config = dict(
    model='audio embedding model',
    dataset='acted Russian speech (Dusha)',
    num_classes=4,
    activation='squared_relu',
    wave_strides=[5, 2, 2, 2, 2, 2],
    layers=6,
    am_softmax_margin=0.3,
    warmup_steps=230,
)
Rows from block 2 of a small audio embedding model, named by matrix and row number. Rows with one number belong to one neuron. Each number is 128 + 24 x the weight over its row's rms, rounded and kept within 0 to 255. All counts start at 0. Numbers have three digits each. After the name is the row's rms in percent of the matrix's.
After each neuron's rows are labels from the 100 clips, of 14848, where the neuron reaches its highest value: "responds to" is what is common among them; "loudest" is the band of the loudest frequency at the time of the peak. Only what is clearly more common there than usual is listed. The data: acted Russian speech (Dusha).
# fc1: MLP up (model.blocks.2.mlp.fc1.weight, 768x192), inputs 96-191
# fc2: MLP down (model.blocks.2.mlp.fc2.weight, 192x768, transposed), outputs 96-191

fc1.286 042:136060133122115140145058112148134111090143179169097129170146103132108119108123141112102129118127127095124157133131115152154119087130143069123181111175103085111112147116134132166139106148092147100104139108147144138125119103128145155123147128116141130163154129131158144147134152123192128092
fc2.286 043:117154108164087098179128117130095155139128083125129151135091130147158130130149131153111100099085112121138099145133155135126094130141172143117090083133133108145136097143126139136099182115120104141090140156149116167103109127133152078158115123108122141099127143114128170065154135125133128133
responds to: emotion: angry
loudest: 500 to 1000 Hz

fc1.282 056:110140096120167162128137133103112097123086159137129185126090123129152095140146143162106122127119095175062123122135141148097138126127115127136155128124131137133149084132121122125139108095108125102123104104140112136164110137119091138124158153141075120177102117140154117121125155134134157140
fc2.282 051:142140141115138149098167176112152125179083138096104115096150135101166117148150107134121142094110164134087157137108119133163150100026114133114170136098155172079155131127109118144101109105102130127111136089104108111121132098125118168114146162138137145110125099146122110117098142125104129122
responds to: emotion: positive
loudest: 500 to 1000 Hz

fc1.737 077:122137138106140135109106119166058109163091168181105127121134131104121124126113100121159113123112099108132125138129106175137110107102130164109118153150142098104138102097117107157082128152115117095118100073122117141115149119100132095109154137172099133146201145158126145137112145121136105137
fc2.737 074:107163158153086179123163123131127157156118101122092120155110097132093094141113128141127095185121088115142121156128140127153121113125158134142159138103149070112089105141117142152097146145116128141123144147130109153158084124162104137121125101127137105107149157105082100162132150097130158105
responds to: emotion: angry
loudest: 500 to 1000 Hz

fc1.654 103:128151147108159132098147084142097105143085154127109161153102158158155144105137156115163126130171161152099113156133100095130174094148152106135135144114124156132110112120143111141079109140129139095126137126129075113156158107094095159122100143120139149134112113126132110116126156107117121124
fc2.654 097:170163135100167144106119136119122117132126128142117106130112155130109107086117107105113171104127123126095096126100116143136202133082185135109130149106133139127145120143123131131137141123113089174095120165122130118114153145113115167095119141153126113107140156160103121130145090174136141121
responds to: emotion: positive
loudest: 500 to 1000 Hz

fc1.573 119:169115098118152101124156121119107120160144130123098130142101118143151126123190165116126118128169157125120095109126092157102058103142107126126133138144193108121100119160127131143117126151108140131124146121110173103143096117152094160047139128121172157129158146106148131123131115114091128116
fc2.573 125:134137135121155127138137135126167129120124127149137178111118112133147076123154123070141122064122117145141133109137179150170128156109142091131140171155190140104121192124118101142134147119111087096121162151115123128182127124127160125102119158091127143168147151100069123133129125112120125140
responds to: emotion: positive
loudest: 500 to 1000 Hz

fc1.192 106:128117131140164091120125154140137114124153071130106127095125160132157137096121083139110139134129097110124097114123116114170134117136131131115139127144092163118117140137105100107132123105160142057124191128094076131135101144135116108148129107142144162115095155129129111111158153092134169152
fc2.192 106:146126148106114100111093159139128125134116114105116153169116129134146143086139147186128122168158129153114137125093128157090127175103121156092116107185121141121106121126120110132127156118142109145132157132142133116125107141105131140117122170118108156110092134093143123086113109092115154144
responds to: emotion: positive
loudest: 250 to 500 Hz; 500 to 1000 Hz

fc1.82 092:079096132167147112155121148102151117116102144062174140131092101128120118111128180144099068099100135102139147085132080105097164111138146126113077116070124134136163096108156145148131143152100189111140139116153121121116108131132169088165108157148129146134180074134089122112148125155120112138
fc2.82 091:160130103132089142125180122130113107138104159119095136143105146112099132132140121147106108102100134144153149178152122076122190089150116122125112088144140108141102135147157138148155145151099124090144100144121099141117106111139167126119170136128131111092168116127118156143074119103137108146
responds to: emotion: positive; emotion: angry
loudest: 250 to 500 Hz

fc1.24 137:126130129123133142156096142095115107121106111177110109097114110098150085084120067128153144095123114121165122154121090120130139141155129164114153147135099151110156128163116110154124132151123181127122124105174136141135169163120148097127162124177152132172116125156152143151122106134159112140
fc2.24 136:151131110141143120148127167149106158152084136141081137126166151084100116117127133134098123115139116128132169156115096142073115138119136146165112128112154102153155103156142134114128098107119058127131101099121134089150141121102132127066112175157125186160123122129118079105132156110165116108
responds to: emotion: positive
loudest: 500 to 1000 Hz

fc1.722 097:144130137124086169132114146109181105127126145142108133154146104127102146126141135089172134156156103097142125099116122128155106138112085170085142184153188110140148138154086189142122145120111184125139120077148157128154131109107123123112141122131111125142144146147139134137135115082175119093
fc2.722 095:090136141123114128117129138160062136136105070143095106111142133170132113131121129128183143144156125085109124133183164169122150141132127149143133141167069134131133133136116114084148150165145139134155141163138105119110123067141119116120104147113103112153140142101109112133140121097175095115
responds to: emotion: angry
loudest: 500 to 1000 Hz

fc1.290 040:138119149162202100122130137119141182131119139152138095127112115155136135124117118092109144135133098153088126120113126152112102058127162139180175135131107114146143107152161126120116110127132109097155115123151123132151143084093084111104129076074113122145129138113136114151097106099143146132
fc2.290 034:103121121121114137142160173111165085148132102151121156151092142066126135100134147104145112122098091140142115103095142149135185143105129143122088094099128147116154122084142137108118131112119107118091135101155091097141135083104134124112143122166130096095131104170161097131096110115145136125
responds to: emotion: positive
loudest: 250 to 500 Hz; 500 to 1000 Hz

fc1.496 092:097156132152146094137108103132151122181135107112123151120146119149140134144142131161155135144119104130108113130100119135092117134108164146121113136129169080139089121137153125117105141174121154156149132100132144128149131154156090146084173081126144125125149139122122120137140147110144152132
fc2.496 085:145070138093171129131095150073180121143136129125118141100188088130151181095132157163131143115154180137089138105122168086150158169109133139122143114159111160087116104136138104093143161130141120126123130137126121138120141138130102085115145122146137170083133116160081108150135130140137155141
responds to: emotion: positive
loudest: 250 to 500 Hz; 500 to 1000 Hz

fc1.209 103:106112150171129114139128103143117109098147131123148136131104125109118098152103142151102134138143100130108112132107125121144109084074120161143149114139096138117095137088163121120119128113143098135128179079149103119160110122138147114140148099099155091154087142150162140139108168095097142144
fc2.209 099:168152159096141124159136151119110145108128102136135179137152134085114116155116129126138121125096103129139121151110146126127149141154141087121113103121100144109118108111158184085117116110096108113126133137164142123100117101123152110135125082128132103125130076122119132124109119095102144119
responds to: emotion: positive
loudest: 250 to 500 Hz

fc1.231 092:155128078115123113104128118091144132110159111157164143128139133170190163107134136133136120157126119129132086134091119154081116140118119127105105150098151129124136069156109133143108089108085135162101100189111130135130126099122120109149140097116127100138151129119145091104117163118113137148
fc2.231 100:132168178100130124099144132108154119105154129145133138122132143121070152098142127147100106133175115125130137175156177127100109116120135103141153142150136140129165092145103138157155112126134158138144145112090137087137116135166123080110094105112101103149120134137123150159142109140117149190
responds to: emotion: angry
loudest: 250 to 500 Hz

fc1.366 042:150134132091114188116135118135111098119136126096137101135109113085094140140101089121129138111126135148112121118150141156119127146147073129100106117181135110155120130110142110127146120162112094088166171143126111139117122132143133126154141135121079111125179102129138138140130162159096202105
fc2.366 035:093085176118155097122146131128094160121147087136078134130123141142159097105156125117137101176101121133110153062096139148076152145152125107089083098130128100140121131095119143137115136158116132123128135100149120065170157112119074122129132078129154110180151107138088085113079173121103116107
responds to: emotion: positive
loudest: 250 to 500 Hz; 500 to 1000 Hz

fc1.709 085:126127136142117122118116107148078118105135112125121120168099105120203131122164152147111139147127120160127086110143162106130129059118123099151101093118067136131089092128124152117170106131136123130127149103122115113143069116119105133119147128116113165118133124084133176121110092112120162166
fc2.709 085:166159149148122133133152101135118113135134122176122155135164121116151099164108170148126141117133143100125115097125148153194114131123183109108098132109136080112129105114149104102149138139087141141131116149145150144117109109146143137162089123136149114140148118142119130133119162133116156127
responds to: emotion: positive
loudest: 250 to 500 Hz

fc1.49 144:093138108109118133104105147132167127144129161139141127064162128140122097144130152129105105142141143101096108124178117155139126127143096123144114149190132098147138092151146148147087095166122108064150109141117117106133136120106149099109138130109148144146174117092121116131109130119110130141
fc2.49 140:113120085149119114097173111114113137117081130148137191112098117162161124113117151105116141123107164138140117127138141090147178130098107136163140102174124073101150153144117111149110109135134124083120128118159122116169145107145154099186145097131156134116132124075103135165184099160157127109
responds to: emotion: angry
loudest: 500 to 1000 Hz

fc1.56 068:115174146149088086078131133136164119117110117089149139169095095118153145101098130079084112132130127137105120130141094142153098141086096072105103109148076091137123129126133133145137112149169134159096146121137134109094126178146140113162140106129151154121143102138129071114114130151098120080
fc2.56 072:129132113147165145111110102129112101122162078184119099083134090142142110135154149113103115139170126113123100174158155123106110191144115166158082152150114147094137127124156118134111126122123146139086115141099119151131128127153110142132078145110116112126149108121126135142134139136183125163
responds to: emotion: angry
loudest: 250 to 500 Hz

fc1.766 104:138141136113145096129128156149161144133145131162141095098133130120080114109123178202134181159138107163137129142152157132116147145129140119133132095127111124125083169169137096136143083114154120150153102172121137148115148090156176112131087089124120136142131065118148177129130148109103158119
fc2.766 116:153113124126150138086139093115141158138121080136152145113169154118161148154150151128151135105155089152116138141116089086089148138097126147104096071158157165101161117099112098091112151152087118196131114107147109140120147088116133093151150116131126153134151148119151133145134149114144089122
responds to: emotion: positive
loudest: 250 to 500 Hz

fc1.348 125:121104125139156189104114113093115149098124165132090159100121107136149134104143146095144152118124115148150106161118125130145096129139132122151147122140135065126124146117123101115115123131152086098150156143137108125177111122164159081170123143149099144112110080134093129147106115153120121149
fc2.348 133:143127091094122132094088107136113122115136074070139094078166124110074123120132093177110109127123119152157103105127133133137141122122122111108133169109144097112134098163166122141127118156140114111135135073110176140128172113096134153121132139133097134141181161132126085146143155124165096066
responds to: emotion: positive
loudest: 500 to 1000 Hz

fc1.17 087:097167085153127185117134111120128134110132125103117086159123108167116118152084112155120124100177132124144129090147119126124181115142120136108171173108133122133094140131133133153116097085150119164132126145100164111094152120102140128091134136109137128133121113119132125147129118118123111110
fc2.17 085:104114165118162101109127114114114118097111113114073178140098151130151178142123146135098111134133134146142145145091116109129106112142122173148142120167076154148121127132147126072091119095139131129136149119155118128128141127135138161085135101141144114140123147143152202113069132109117110146
responds to: emotion: positive
loudest: 250 to 500 Hz

fc1.433 106:147136139129166143108081137112129126151096145132170154121156116172101147108143098182145153119140097134082097126162123106100150100126109107120117127116152134172114130132121120091128125133145095115132127118136195084150126107106128115120130165167138149101143125123110120144112139119136092140
fc2.433 109:155146129154081091143121090116135136124154143102133111140147091101113106119116128163135163164093136112081153130129136177137150145142126114144151139112128146133139143121091121098115149147133142144151163132129121166101139096082137170160152158109117125096120145117123077097132126145134099150
responds to: emotion: positive
loudest: 4000 to 8000 Hz

fc1.169 109:115125116134119132125136110122109149125151163161146124196126106113152086141092118131103135103110162138123146162110115148147127172115100146127115132140099100153127112154119129137187091147100137140101098177129129121114122128115107085121135079119114128129139136160108123119113111149121149127
fc2.169 114:136115105075109126127125103151134141101125118116126123121140133107087136177137107119110141154122158139133103105118089137140106168175100129102164138136118151148132132138097122130113094146118106166118113164126158125130146140182115109074111136143095107117131120099160172085141113115098125174
responds to: emotion: positive
loudest: 250 to 500 Hz

fc1.162 039:156117112130162101142178125090139083123105126131089104133115133149111108133130114065174117144109152112142154090104105117140152126146156175097095104132116112128140128157144135168135105102112135099121108174120127120137124153147129145121079116113178175106132057150174178151161124087120115130
fc2.162 033:128172113143147144163146146126108163149130163120132167137139118083141132135113143126114127107145125119072138117093127141074140118149123127134092139105108122113123139141175178118126127140116107118126114164140101124121122163097122117118112122137118135091150111137085111118152176103109154100
responds to: emotion: positive
loudest: 500 to 1000 Hz

fc1.96 032:096159059116115114140125086137131149112131091109116082104109183169104132151108116124166119116164089109103112148091148178091090145119173115124137096172150087134115108113102096092114104141147130114131171089133135129107140135151149136128147073110157105131156108146133130139122122134151123155
fc2.96 030:137120155131165160163156102084144160135132101149120127130110111131120136107150133135148107135108131091130129148103113096078145082135134167137107110140088121092117118132151157109123157119186072157135103160161104148124164178105115135146132087137094119068155112134107111128115108134148138138
responds to: emotion: positive
loudest: 250 to 500 Hz; 500 to 1000 Hz

fc1.694 049:108118101146146085117186098120088103131150139139129106097130099172146153108150134157110124125152118148146136170111136121119149147138112100110125100139031131121155136142159129123113079129157136104107151104123122110107116132172127116141099126122143121117125128126153123123123093101154122120
fc2.694 046:139161163128132103108145166133145167118123167120091157137142110126150096136083145110110149127137112133108131136158135144129129109128151177109103094112113131157147113163130114130107127119104137143162098118073145165141148136149178116185116139166168153144076176108134189117201111112140121149
responds to: emotion: angry
loudest: 4000 to 8000 Hz

fc1.72 067:168130103135116134154112124119137153144094108150121147146143126143106123112091117125162165121176093096101098116123107083128149170097130122151119120153099117120140144128135130092096129115162131129129110094171149086163121132109182189155139147152140114120112177140104102127151124148127119119
fc2.72 065:141092200111089110151094117115127120153160158131108098128127132129105163154123110069151129118135121163119173172147106133117133149129113137108149150172122165106130132083135113118146131112126149134152144124098091123104144139164153125124135124142157140146124145143127127096099132116113159142
responds to: emotion: positive
loudest: 4000 to 8000 Hz

fc1.602 108:132174118114124139149132120090091111090138131161099148109103104119101181104134163149150160095146153172166113156159134137128097070149151161165113128149113145142132168163130146165118148124160124137099141127130162132141087132087143141132135113151135119096134144155163157087150133170110119150
fc2.602 111:151203140148186138148148119108115157148078184101110131146127137151148124141131158118166151141141115141172116073116119092111127094127150151129120120106112082102120112134095122089136115159147136145143161148095147105103143145131151147161078148106113123162177112120116120126163123140127100126
responds to: emotion: angry
loudest: 250 to 500 Hz

fc1.309 132:121155110148119146137138118128126150146123115133136173130138149126115104105121130099112152142107133118162144124120100120135063132135130091167109179142138072162118107157140124115103127084117124125168123107092148052133117174157149136144093116099142112118145158142129128135133079116133188133
fc2.309 124:123120119139162142107107094140075104093142118135107091152162102159089116120124125149123130170138155122159103139131136108135083118135109170098154109153125144122182149117136155183182136153122140152132131133144167097147136128179120107127111121145100118130118142074116136083121122163122117156
responds to: emotion: angry
loudest: 500 to 1000 Hz

fc1.241 038:124094146132141109134109147159127139146137117100133073097166112151159089149092118163136114146151115123121134135122133111111113124128116165116170089175123109135078119193182098140136179134112114121110141121096098094092107119150104112118166069124144088137123095146119141140135146108153100129
fc2.241 031:134159137092109141140126132130132120104128120081084148107153148099111141139157078168162129171147119117083131129111127101069133118140146117121111140160121120101145118147162152106101148121120080154152102131131118138123102124130101180140175076103111107107122106123143118088084138103137127167
responds to: emotion: positive
loudest: 250 to 500 Hz; 500 to 1000 Hz