python train.py --arch="convnext" --gain_aug_db=10 --input="waveform_16khz" --norm="rmsnorm" --wave_strides=[5, 2, 2, 2, 2, 2] --kernel_size=7 --optimizer="muon" --lr=0.015 --momentum=0.85 --orthogonalizer="newton_schulz_5" --lr_schedule="cosine"
Rows from block 2 of a small audio embedding model, named by matrix and row number. Rows with one number belong to one neuron. Each number is 128 + 32 x the weight over its row's rms, rounded and kept within 0 to 255. All counts start at 0. Numbers have three digits each. After the name is the row's rms in percent of the matrix's.
After each neuron's rows are labels from the 100 clips, of 14848, where the neuron reaches its highest value: "responds to" is what is common among them. Only what is clearly more common there than usual is listed. The data: acted Russian speech (Dusha).
# fc1: MLP up (model.blocks.2.mlp.fc1.weight, 768x192), inputs 0-95
# fc2: MLP down (model.blocks.2.mlp.fc2.weight, 192x768, transposed), outputs 0-95

fc1.706 094:138148138116069098098125135160136109224175166168135151121151110109090098113142132163073183124080068141141063168203106133156072084117126149110141128093141053092097107147106140163111140111110122130102148126144113154170101152099146092140117146163090095150089085181137158102141122135150169121
fc2.706 090:131125086115146098107126136138115144086122129112184115125138120121099113199125155149139163114120070209147203065127087139108173090161140083112140102112144161173156179066084112109155103185170121164094166107175110085100120104198115144125168096102100132145123038197143088120123107169145162131
responds to: emotion: positive

fc1.535 107:168159220131127152111092120123188116142133144076117074132130128113132162124151160143149158105140089157123106188114171127156121101110177140069097098137184232097133083139141103131110128130137130157136117148101108138113181155080087197077147146112092101158152138164160151154204158115139171148
fc2.535 103:125097106149135124083028176137070159159167093126134164110130126137116139142068119109134195131103147155153099131124146099133124139157154134084085158169096139124156140116134190096135119124078136178145117111169136182086156095157084098163101130148177151126096126096129169043156140205151137186
responds to: emotion: angry

fc1.411 094:120177118098157141127120181134121102131130150117125139166113124071128143122159161130049123116107149133149127102186138163062220141148122158167076173098126141143174166119130097137138140125141123120103083122139132157133086125180119114211108163153065115122107093148109152136145152184132024085
fc2.411 102:171134143166127109089126150120143136082155109159156107120056096142146202094077165155128103112145107131172104089095123110139179140162150100154097143167148130120174133178190110142154114138135178137084159150134112097128152094126131058057144115145101184109122061138141159110161119116112059148
responds to: emotion: angry

fc1.257 128:128185165108165111152133119125062114145158164082089124145103109092121146132150109179159133112140157100181113144131136142125217076104107134117081130149103153116132121165145151117116098094095196127087104128134153181151116132147165139102070090083118111093116132138101175079095161089112087059
fc2.257 125:171120125115169135145153139106069122106136094093084135113135060171090152152129173188150115129149152112143141103151142136128169136100118079190185113173112097115176191179147096126170143157131133139102137169209120129114162174198102185132062144127157165126098122086106120113117076181090071183
responds to: emotion: angry

fc1.449 141:100163117091122117094123067129140143091117128131139136151140141141156114149157104084113130152141127175178104104185127139151161119115132158100124105133120135062140150088078151146176124114097154121106143139093093164147144109133198076162127107177072157115127196159144167147154121129155089100
fc2.449 133:100131132143067124130109161185051156146136072067066126131114123075119140107078118100146134143151141135132115145136121133100140100166180126138111149137144111118130123145111090185077157184132097136154128141123181164054095091152083112071114113157133168138145100136152077145134080197127177136
responds to: emotion: positive

fc1.624 106:081181125084114117092089144090077174184174134162093126194184075157044133108096107183120114139095174135159204135116152178131101131148149137122059155068127098122115086143165144142091151121116127146202079147102186146098131141123135109132090130133118168132104128107135147094125101146179127100
fc2.624 102:083095077158127133159139174214107083116138153073141113113144103207162184107158085149151088113123156124156096127155140145146101141129106114096124150095194154122125108141145192095112095163138091077153137102165111134123110131102154154113056108094112107143122166126134112120108191133136194102
responds to: emotion: sad

fc1.398 065:161085128102134143132099122107159153150126129124115130077146090118129116078134149052157110157168118093132129174088134075122146155122144093136150183061083083144121114124145151087225113149159137148139123140096173159149145096145114115145148118161128089079092143161123118120159136150188207098
fc2.398 062:118199160164083134176163084163152114147143030114119078108116131131153179146190122103140168162152131171128095099141129155137170188080071110116113122114111100158177124138138120170180113105130075146105154095174136105139121079145109097133130125113135072120155141131174172183134161096159132133
responds to: emotion: sad

fc1.117 139:033146036167163172116125119118178133117132158117127125146186182110131106111101088159121129196177100171109169115142096115143099159087131145164140169119117176121194116134126113060133142108202135145079136133093128091083127102116188086151069139142158189133139144139127105161117161146102155110
fc2.117 144:106155128135122138140133101118080116076079097164152134085119112101076156133090148102112131126138083089124174143143114102137138165074154147084122158180069115096151132099187172105170103124142130163140150073120145164131126134099114153080153098136130109086143102063192165142139120149105069113
responds to: emotion: positive

fc1.515 041:131151108050176138150125134160166128098130192120096110115133136101159116103111158108165127123157121143189144094151126081150157097079115150112153131083157175145094113137060139131158114153114036182099116146114124137102131145127142177113143157171110155181137098111195075100181143079149124125
fc2.515 032:150095117233117121134108114168177187102086107101124148131143175115089153149126155118066128142110246157126128134122153157132136122130070099086123090098160103157120141203135145110124117111139082172143169171150087146156184067122071108149168153131146115111125126162183115072101134192157097170
responds to: emotion: angry

fc1.378 133:106134108065121126163177136092145108147115063122129106135135149102146064087126168137141143130166129065119136135156129178098143146132124196144076147094136095082141117152122122070126097105113058155176140106122089138102143131111147140113091112112079087098151106187141144141116132183162112106
fc2.378 128:152153113064149141121178093165108126125170119125133116172097179184138169084087092192100096172125122049097119139124147122177198172101157118093115152116153136133119056142179087098118130131164166105104131138119116097158162092096115150082150147115133101146067090138131156135150088085117110097
responds to: emotion: neutral

fc1.30 055:171152156094125070064100148185102164107128139120096180141233141106134056117074196097145130128072161127130150133150154118164144119141137132145082123142152107150150131128122089111163110129073121119080130098151134128136086173127065127121136108153096163136107141087105119070085188111125064124
fc2.30 058:161111116091101074160156096187133114094136136153137108128075100127171147082153094145090171137126142157171193111081096143139187170106116164120098114147133073096141111129095111183087159121192145128100088093151109153149181120110123148138145152143099164120077090130098162153158112099183169124
responds to: emotion: angry

fc1.225 137:097178172116182138111150146080172169095127088141174107086188116113116176130147121135109158117151163127113138138157110103079149135131132094072055126122131149111152141112141148097138056117178146145058109128124130086151110092106135142142147145144157150088175165110171142164090116172128119132
fc2.225 142:082125148185096124102100113120125137143153141119082117182127131155146117127124120108064141167096120141151122118118103097148241134131129173091065118112166103136147211124137124149145141175133133185129138091118162121072079113119033089084156116096084141162145146117154156166175104114081157145
responds to: emotion: positive

fc1.610 101:131116153091088101131132129101116115068075150166158142161100120151123092143206120137086145105166105131218176114118130155128098089181141124097182130122156142110159162083065154177168153143184165096111153107132133137125149116147168079122131153143109122056080124164124102132183120074161114137
fc2.610 104:110090128136157137122044174151131138155084059082157080163158148140170149130164136129160122152152090110173134181136146146082149146153143120118139124116081109113152160087072093138139090147188155146158108159108167115112139107156058123042106133131177089158077124113122122156127131114111097148
responds to: emotion: positive

fc1.487 116:166118124116117136140120156174077110142123120119097163073165125108169139180140165169150139145092147149099094146139095132098188124146133208072128111121158103052153187145109106060124100065177145123136133088136132114138120075082122059168100125129144111126090153108178145087107070123068121058
fc2.487 114:112136130159108177115070162109086138123092133167200123122065071172158194106140135141196092151160127099147155145185181129140134168140143127145148127122132091132139131153080137126082089097155145148113122178144110151154129133150152124118098141117140182146129167111118171121115162122146098192
responds to: emotion: angry

fc1.283 107:127140098060122109159122125137141128180109163131165141122209137160108121111122113134107140203197109099100092115141137142181118091125147147091114118158117095130142101121127177142076083102056142206108096092160148132144165083057106118114148173127115176161086106126170161144134139172135085160
fc2.283 110:110136127083079080110141125089096097180146127174089144130089120134154087126153160071142132147120112185108188136129090162168128102115112109127119134154202105109118171115083084148128112137143138137112186186149168094150111108169092124139171142098115107122150034175152104104128131122139186083
responds to: emotion: positive

fc1.648 124:159171155118138107099108133123139123159159135137099169150135131115154149182105098123122106100088203113145114062135095155128095124156123129110072099123132095194087118123137087117141108146119149161133056126134140085167094124066177127141148125165083167110113084145117115148132112121150041113
fc2.648 120:163094131112093138132158138101151131179094096174175132122086108156129164125108152092082142079183138072137160138153110137147156158062152110127143154114181169109157100131137112107122100103094127131106128161162086175082154088111106111113157133109123137109151119223159055163154187117123096161
responds to: emotion: positive

fc1.157 121:113093133114142123095131139120139186162123179165104123152143108090126140097124162110080111140097130139136164083165110176153113167102069150161111144141070194129148117140139086122170150148136073104142109080130153140070168142157139117149108119131181119124132113099144124133157159096111116115
fc2.157 114:129129186094123132102134105117113157163134146098066104077124141122133124063127129105081111146130072119127121168136132082106176089138131090171117156060106189079109133115126187203124084106087100117169117142117100172117182091161112133162152141139057193165116165087094118113166108116162158096
responds to: emotion: neutral

fc1.305 067:099131101166153150080115153147118111120089146101168104096147100122179137145132120108129136114165154174156132103158198074084149076127061141138119071135086127094065102102109159091070173103081158144143084118111179111155132171137097129114102143168143130163133059091174071094108090113138090146
fc2.305 065:162144134156061045110124153105118111124093189184153100108122097138115174119160148146069113155163149194140154108111145144140103172088065130103124101135109113075135165103114081095064151104135138153149120110166148053184125101109108140177152144139094092078111115112137102144100133150144086149
responds to: emotion: angry

fc1.170 146:093096106125134146149161146096182051079156163138138130137111132165139162144059124103111152148123182187137138153155129208184126154147096133103158113146137144125116139125126124089194183143135108072190105120189136109078156133052178165145123125104035124150109164105170133166145140083117127195
fc2.170 151:116164111152142107076070100171095117169115144140115094100060141127111138140125180082131100100079116101129104126126146154138098132108109135081142082072143172112081150154118119160114049146094143156126090131056131132182133198113149086122096150127091100147116116110062158155140080136134105127
responds to: emotion: sad

fc1.570 089:143095115146093139126162130136188171114171127138165145145124159070137119098081147196136082181128147063187202102115106131141158175094156119138086150095171150173092117109196086103186205164108060141141070189155142162109128089165094147076158097101165103107103098201111080150150143079136128113
fc2.570 099:141130101184058093163101144169129103150108120141203099109155107134091136128166162125120136131122124111144087144070088115161096159116103141089107140103106122090097087175118175122193100135117077092177158139169092138134048108152138045162127092147158086133141131083124133056166144160142130121
responds to: emotion: sad

fc1.674 075:090106123084134132072110116068132179161104196119130148108119119167111149197171217149074095105147106154172165083167141146084155132159132149127159113064148192095138126107080147120111105087090155143108128146146119097142067138131126156096127106097167152096116117131175170151121098151052124161
fc2.674 072:144149108160130140105118138131115144115190154164099118143129127121074114100096140144161085088088112085121113131068164092109180107133153145119127060098108199128126132109109131063101116063125121099123151148175102150086110123134157190164116097078104130151114142074092166149130138105158073147
responds to: emotion: angry

fc1.673 105:111121179109130072110138110144127104198134123105203077118165083127114122100145054170124154109111180134142141102163090140119124136104119169075106100113101152076125139153141051149120155100130096148165117107158181143090157129140120083168136121115136105099102170100140116189096165147134110133
fc2.673 108:150127150151127150062168093079109178146120145147171061170155156114074114169085109171157162104159170105091160144154129097128145172112101147109131101091134147139112148165061098164101138148134128131131137146113073149153154053103162065062094179142100101183065119160157151171122116124175135138
responds to: emotion: angry

fc1.280 101:187135118079182139085138136158190043098136144106080122144104125117162174160120092086154147097098161137108166145105180171083127186132122073106110164101144111137134120117182114097105146165163130157128166069118115143138205117108100159120088110081066098153162194161153113117125141166134116117
fc2.280 099:205162159148104104058087155203122086154112126117131111055078103128112231155136133126139134143182123069124172104115117125093110099099085152148138127088133129181147152099164172143122126143152109141127138206089110116110123115114145135194162112071122130057105150090099143149182144130110087162
responds to: emotion: angry

fc1.482 105:070121082120070124106130097132136103158162179130035137132141130159121141079122107078145183103104126113138119117092143141096175194132094034095137119167077144123107099158126175132071109135065101091179140075124128167162148144113152106098118132169165134126157126096149124106144122151086142097
fc2.482 105:109075127089052124166134197107115148117207138164155122187162118192140165095152135141147165115129095104136137105124106147106160135090085108158168065116141128129169165073120129133181153080137117099120164100133122119131119125101158161180132162090096088099074158183125133152087122101104068079
responds to: emotion: sad

fc1.566 137:107149098118133159203143143108149130140175144158096158101083124170109128119049148089105157135080104195151143128132121219124158105139102124130135126123079132127127143186126086101119136088171115160162146160106120145130099115081126129071078150082110121084094147110128087179188096148112058161
fc2.566 134:095062196081101114138168074112125127106152123121183102118109120101150114062095149145104132130124135115118201142151118165131086110125100198069162135103142125145110120140159156126110137154117121136148153177132132155121145180135126100144153149084017186184159152125082090116080126091123116107
responds to: emotion: sad

fc1.551 140:100178140120135134143150107097145126076134176146150119162091149159174118115126097121130176100056113163143105167120150197158107074095180126116139078100149165104166107108147112100190111175177112092118150075162103137151141174076131076056151129147084126181128162189176116132203174150073149124
fc2.551 145:145098145146091202103064168120127157104136088126136065150159143110097188123125144107110094065133131184123161160095088111112144137123124142147088091110107148134155119163163103111119169137075135105192076110151104089093096076138130103162125088135115130130122093186121149178151071126163140193
responds to: emotion: angry

fc1.332 100:139156063143158136089095075139120094128102113187118103116146127137101131145120145098104187133151181110172119142126123142184128147189153149070151129094162095136139120079141175078122124104174095118190141143160095124130124129147098138091098144062065148143114144186119127088108181088151147177
fc2.332 102:147131123136127118139219166179099195158110120136156092141124134106144161179069145169157059136098142085102085120146168208135159135155140151184127081191102071140059121134116114116106094060150115130132159115070122170167089137138110119175130075140204126160117113138155149072109093075104125115
responds to: emotion: positive

fc1.458 091:154158142182121144150147172156099075093083134110186156095048142140182132129134090083135153105179198111084185138122136119105109159180101126083128085128135179112026169096112151080091148156120093154116153177092131100133165101150090090060148154113215147173133099141131110171165070135167129089
fc2.458 088:154107145138119192118135152163167078197111152121131135159075107126133095131114101121110113135133175168111083134186105074138109114095063149104146187116076078199133170092127114115116135159100147156129169154119073167107092090155166084148157145123124173138127189156132087133119069141153074161
responds to: emotion: angry

fc1.477 128:168136129188101113090122088120188200168099111147117143180155160126123149132105161139183122112088123068146108149094183171079119139092095090122119121182097131109138209150156141082130159184155166111001167102098157156108109159135107193091118087128139110120057147064158126105108117130129132103
fc2.477 123:116152117137186127118097185090155152153158064115171133147113112127112194175125142122186066145080137095154117109070133150131182167108111083145127067073086128122102137126131092174090059145136105089094072057095148107138142114110150145141110196174084117091094113130124146122096105086168129098
responds to: emotion: angry

fc1.144 144:127164205065101146149132157147136096141150162118060127076101125091093141066142089123131072101105135154133118153144140200121115147140090144148167143146082136188090084165096106089124170094133107157046112141180104097145136130160120140159062093099084083093054102127143161165101158124084094022
fc2.144 138:133173125104138082087103130083075137082102092115122132131164122118140118100109091145124135096140098214170139083095136121096150173109165107127158103103092109136134107120160179061077113059070140161100113157183169149116062117111157193157066158103139165242135109163115132166170159127175064151
responds to: emotion: angry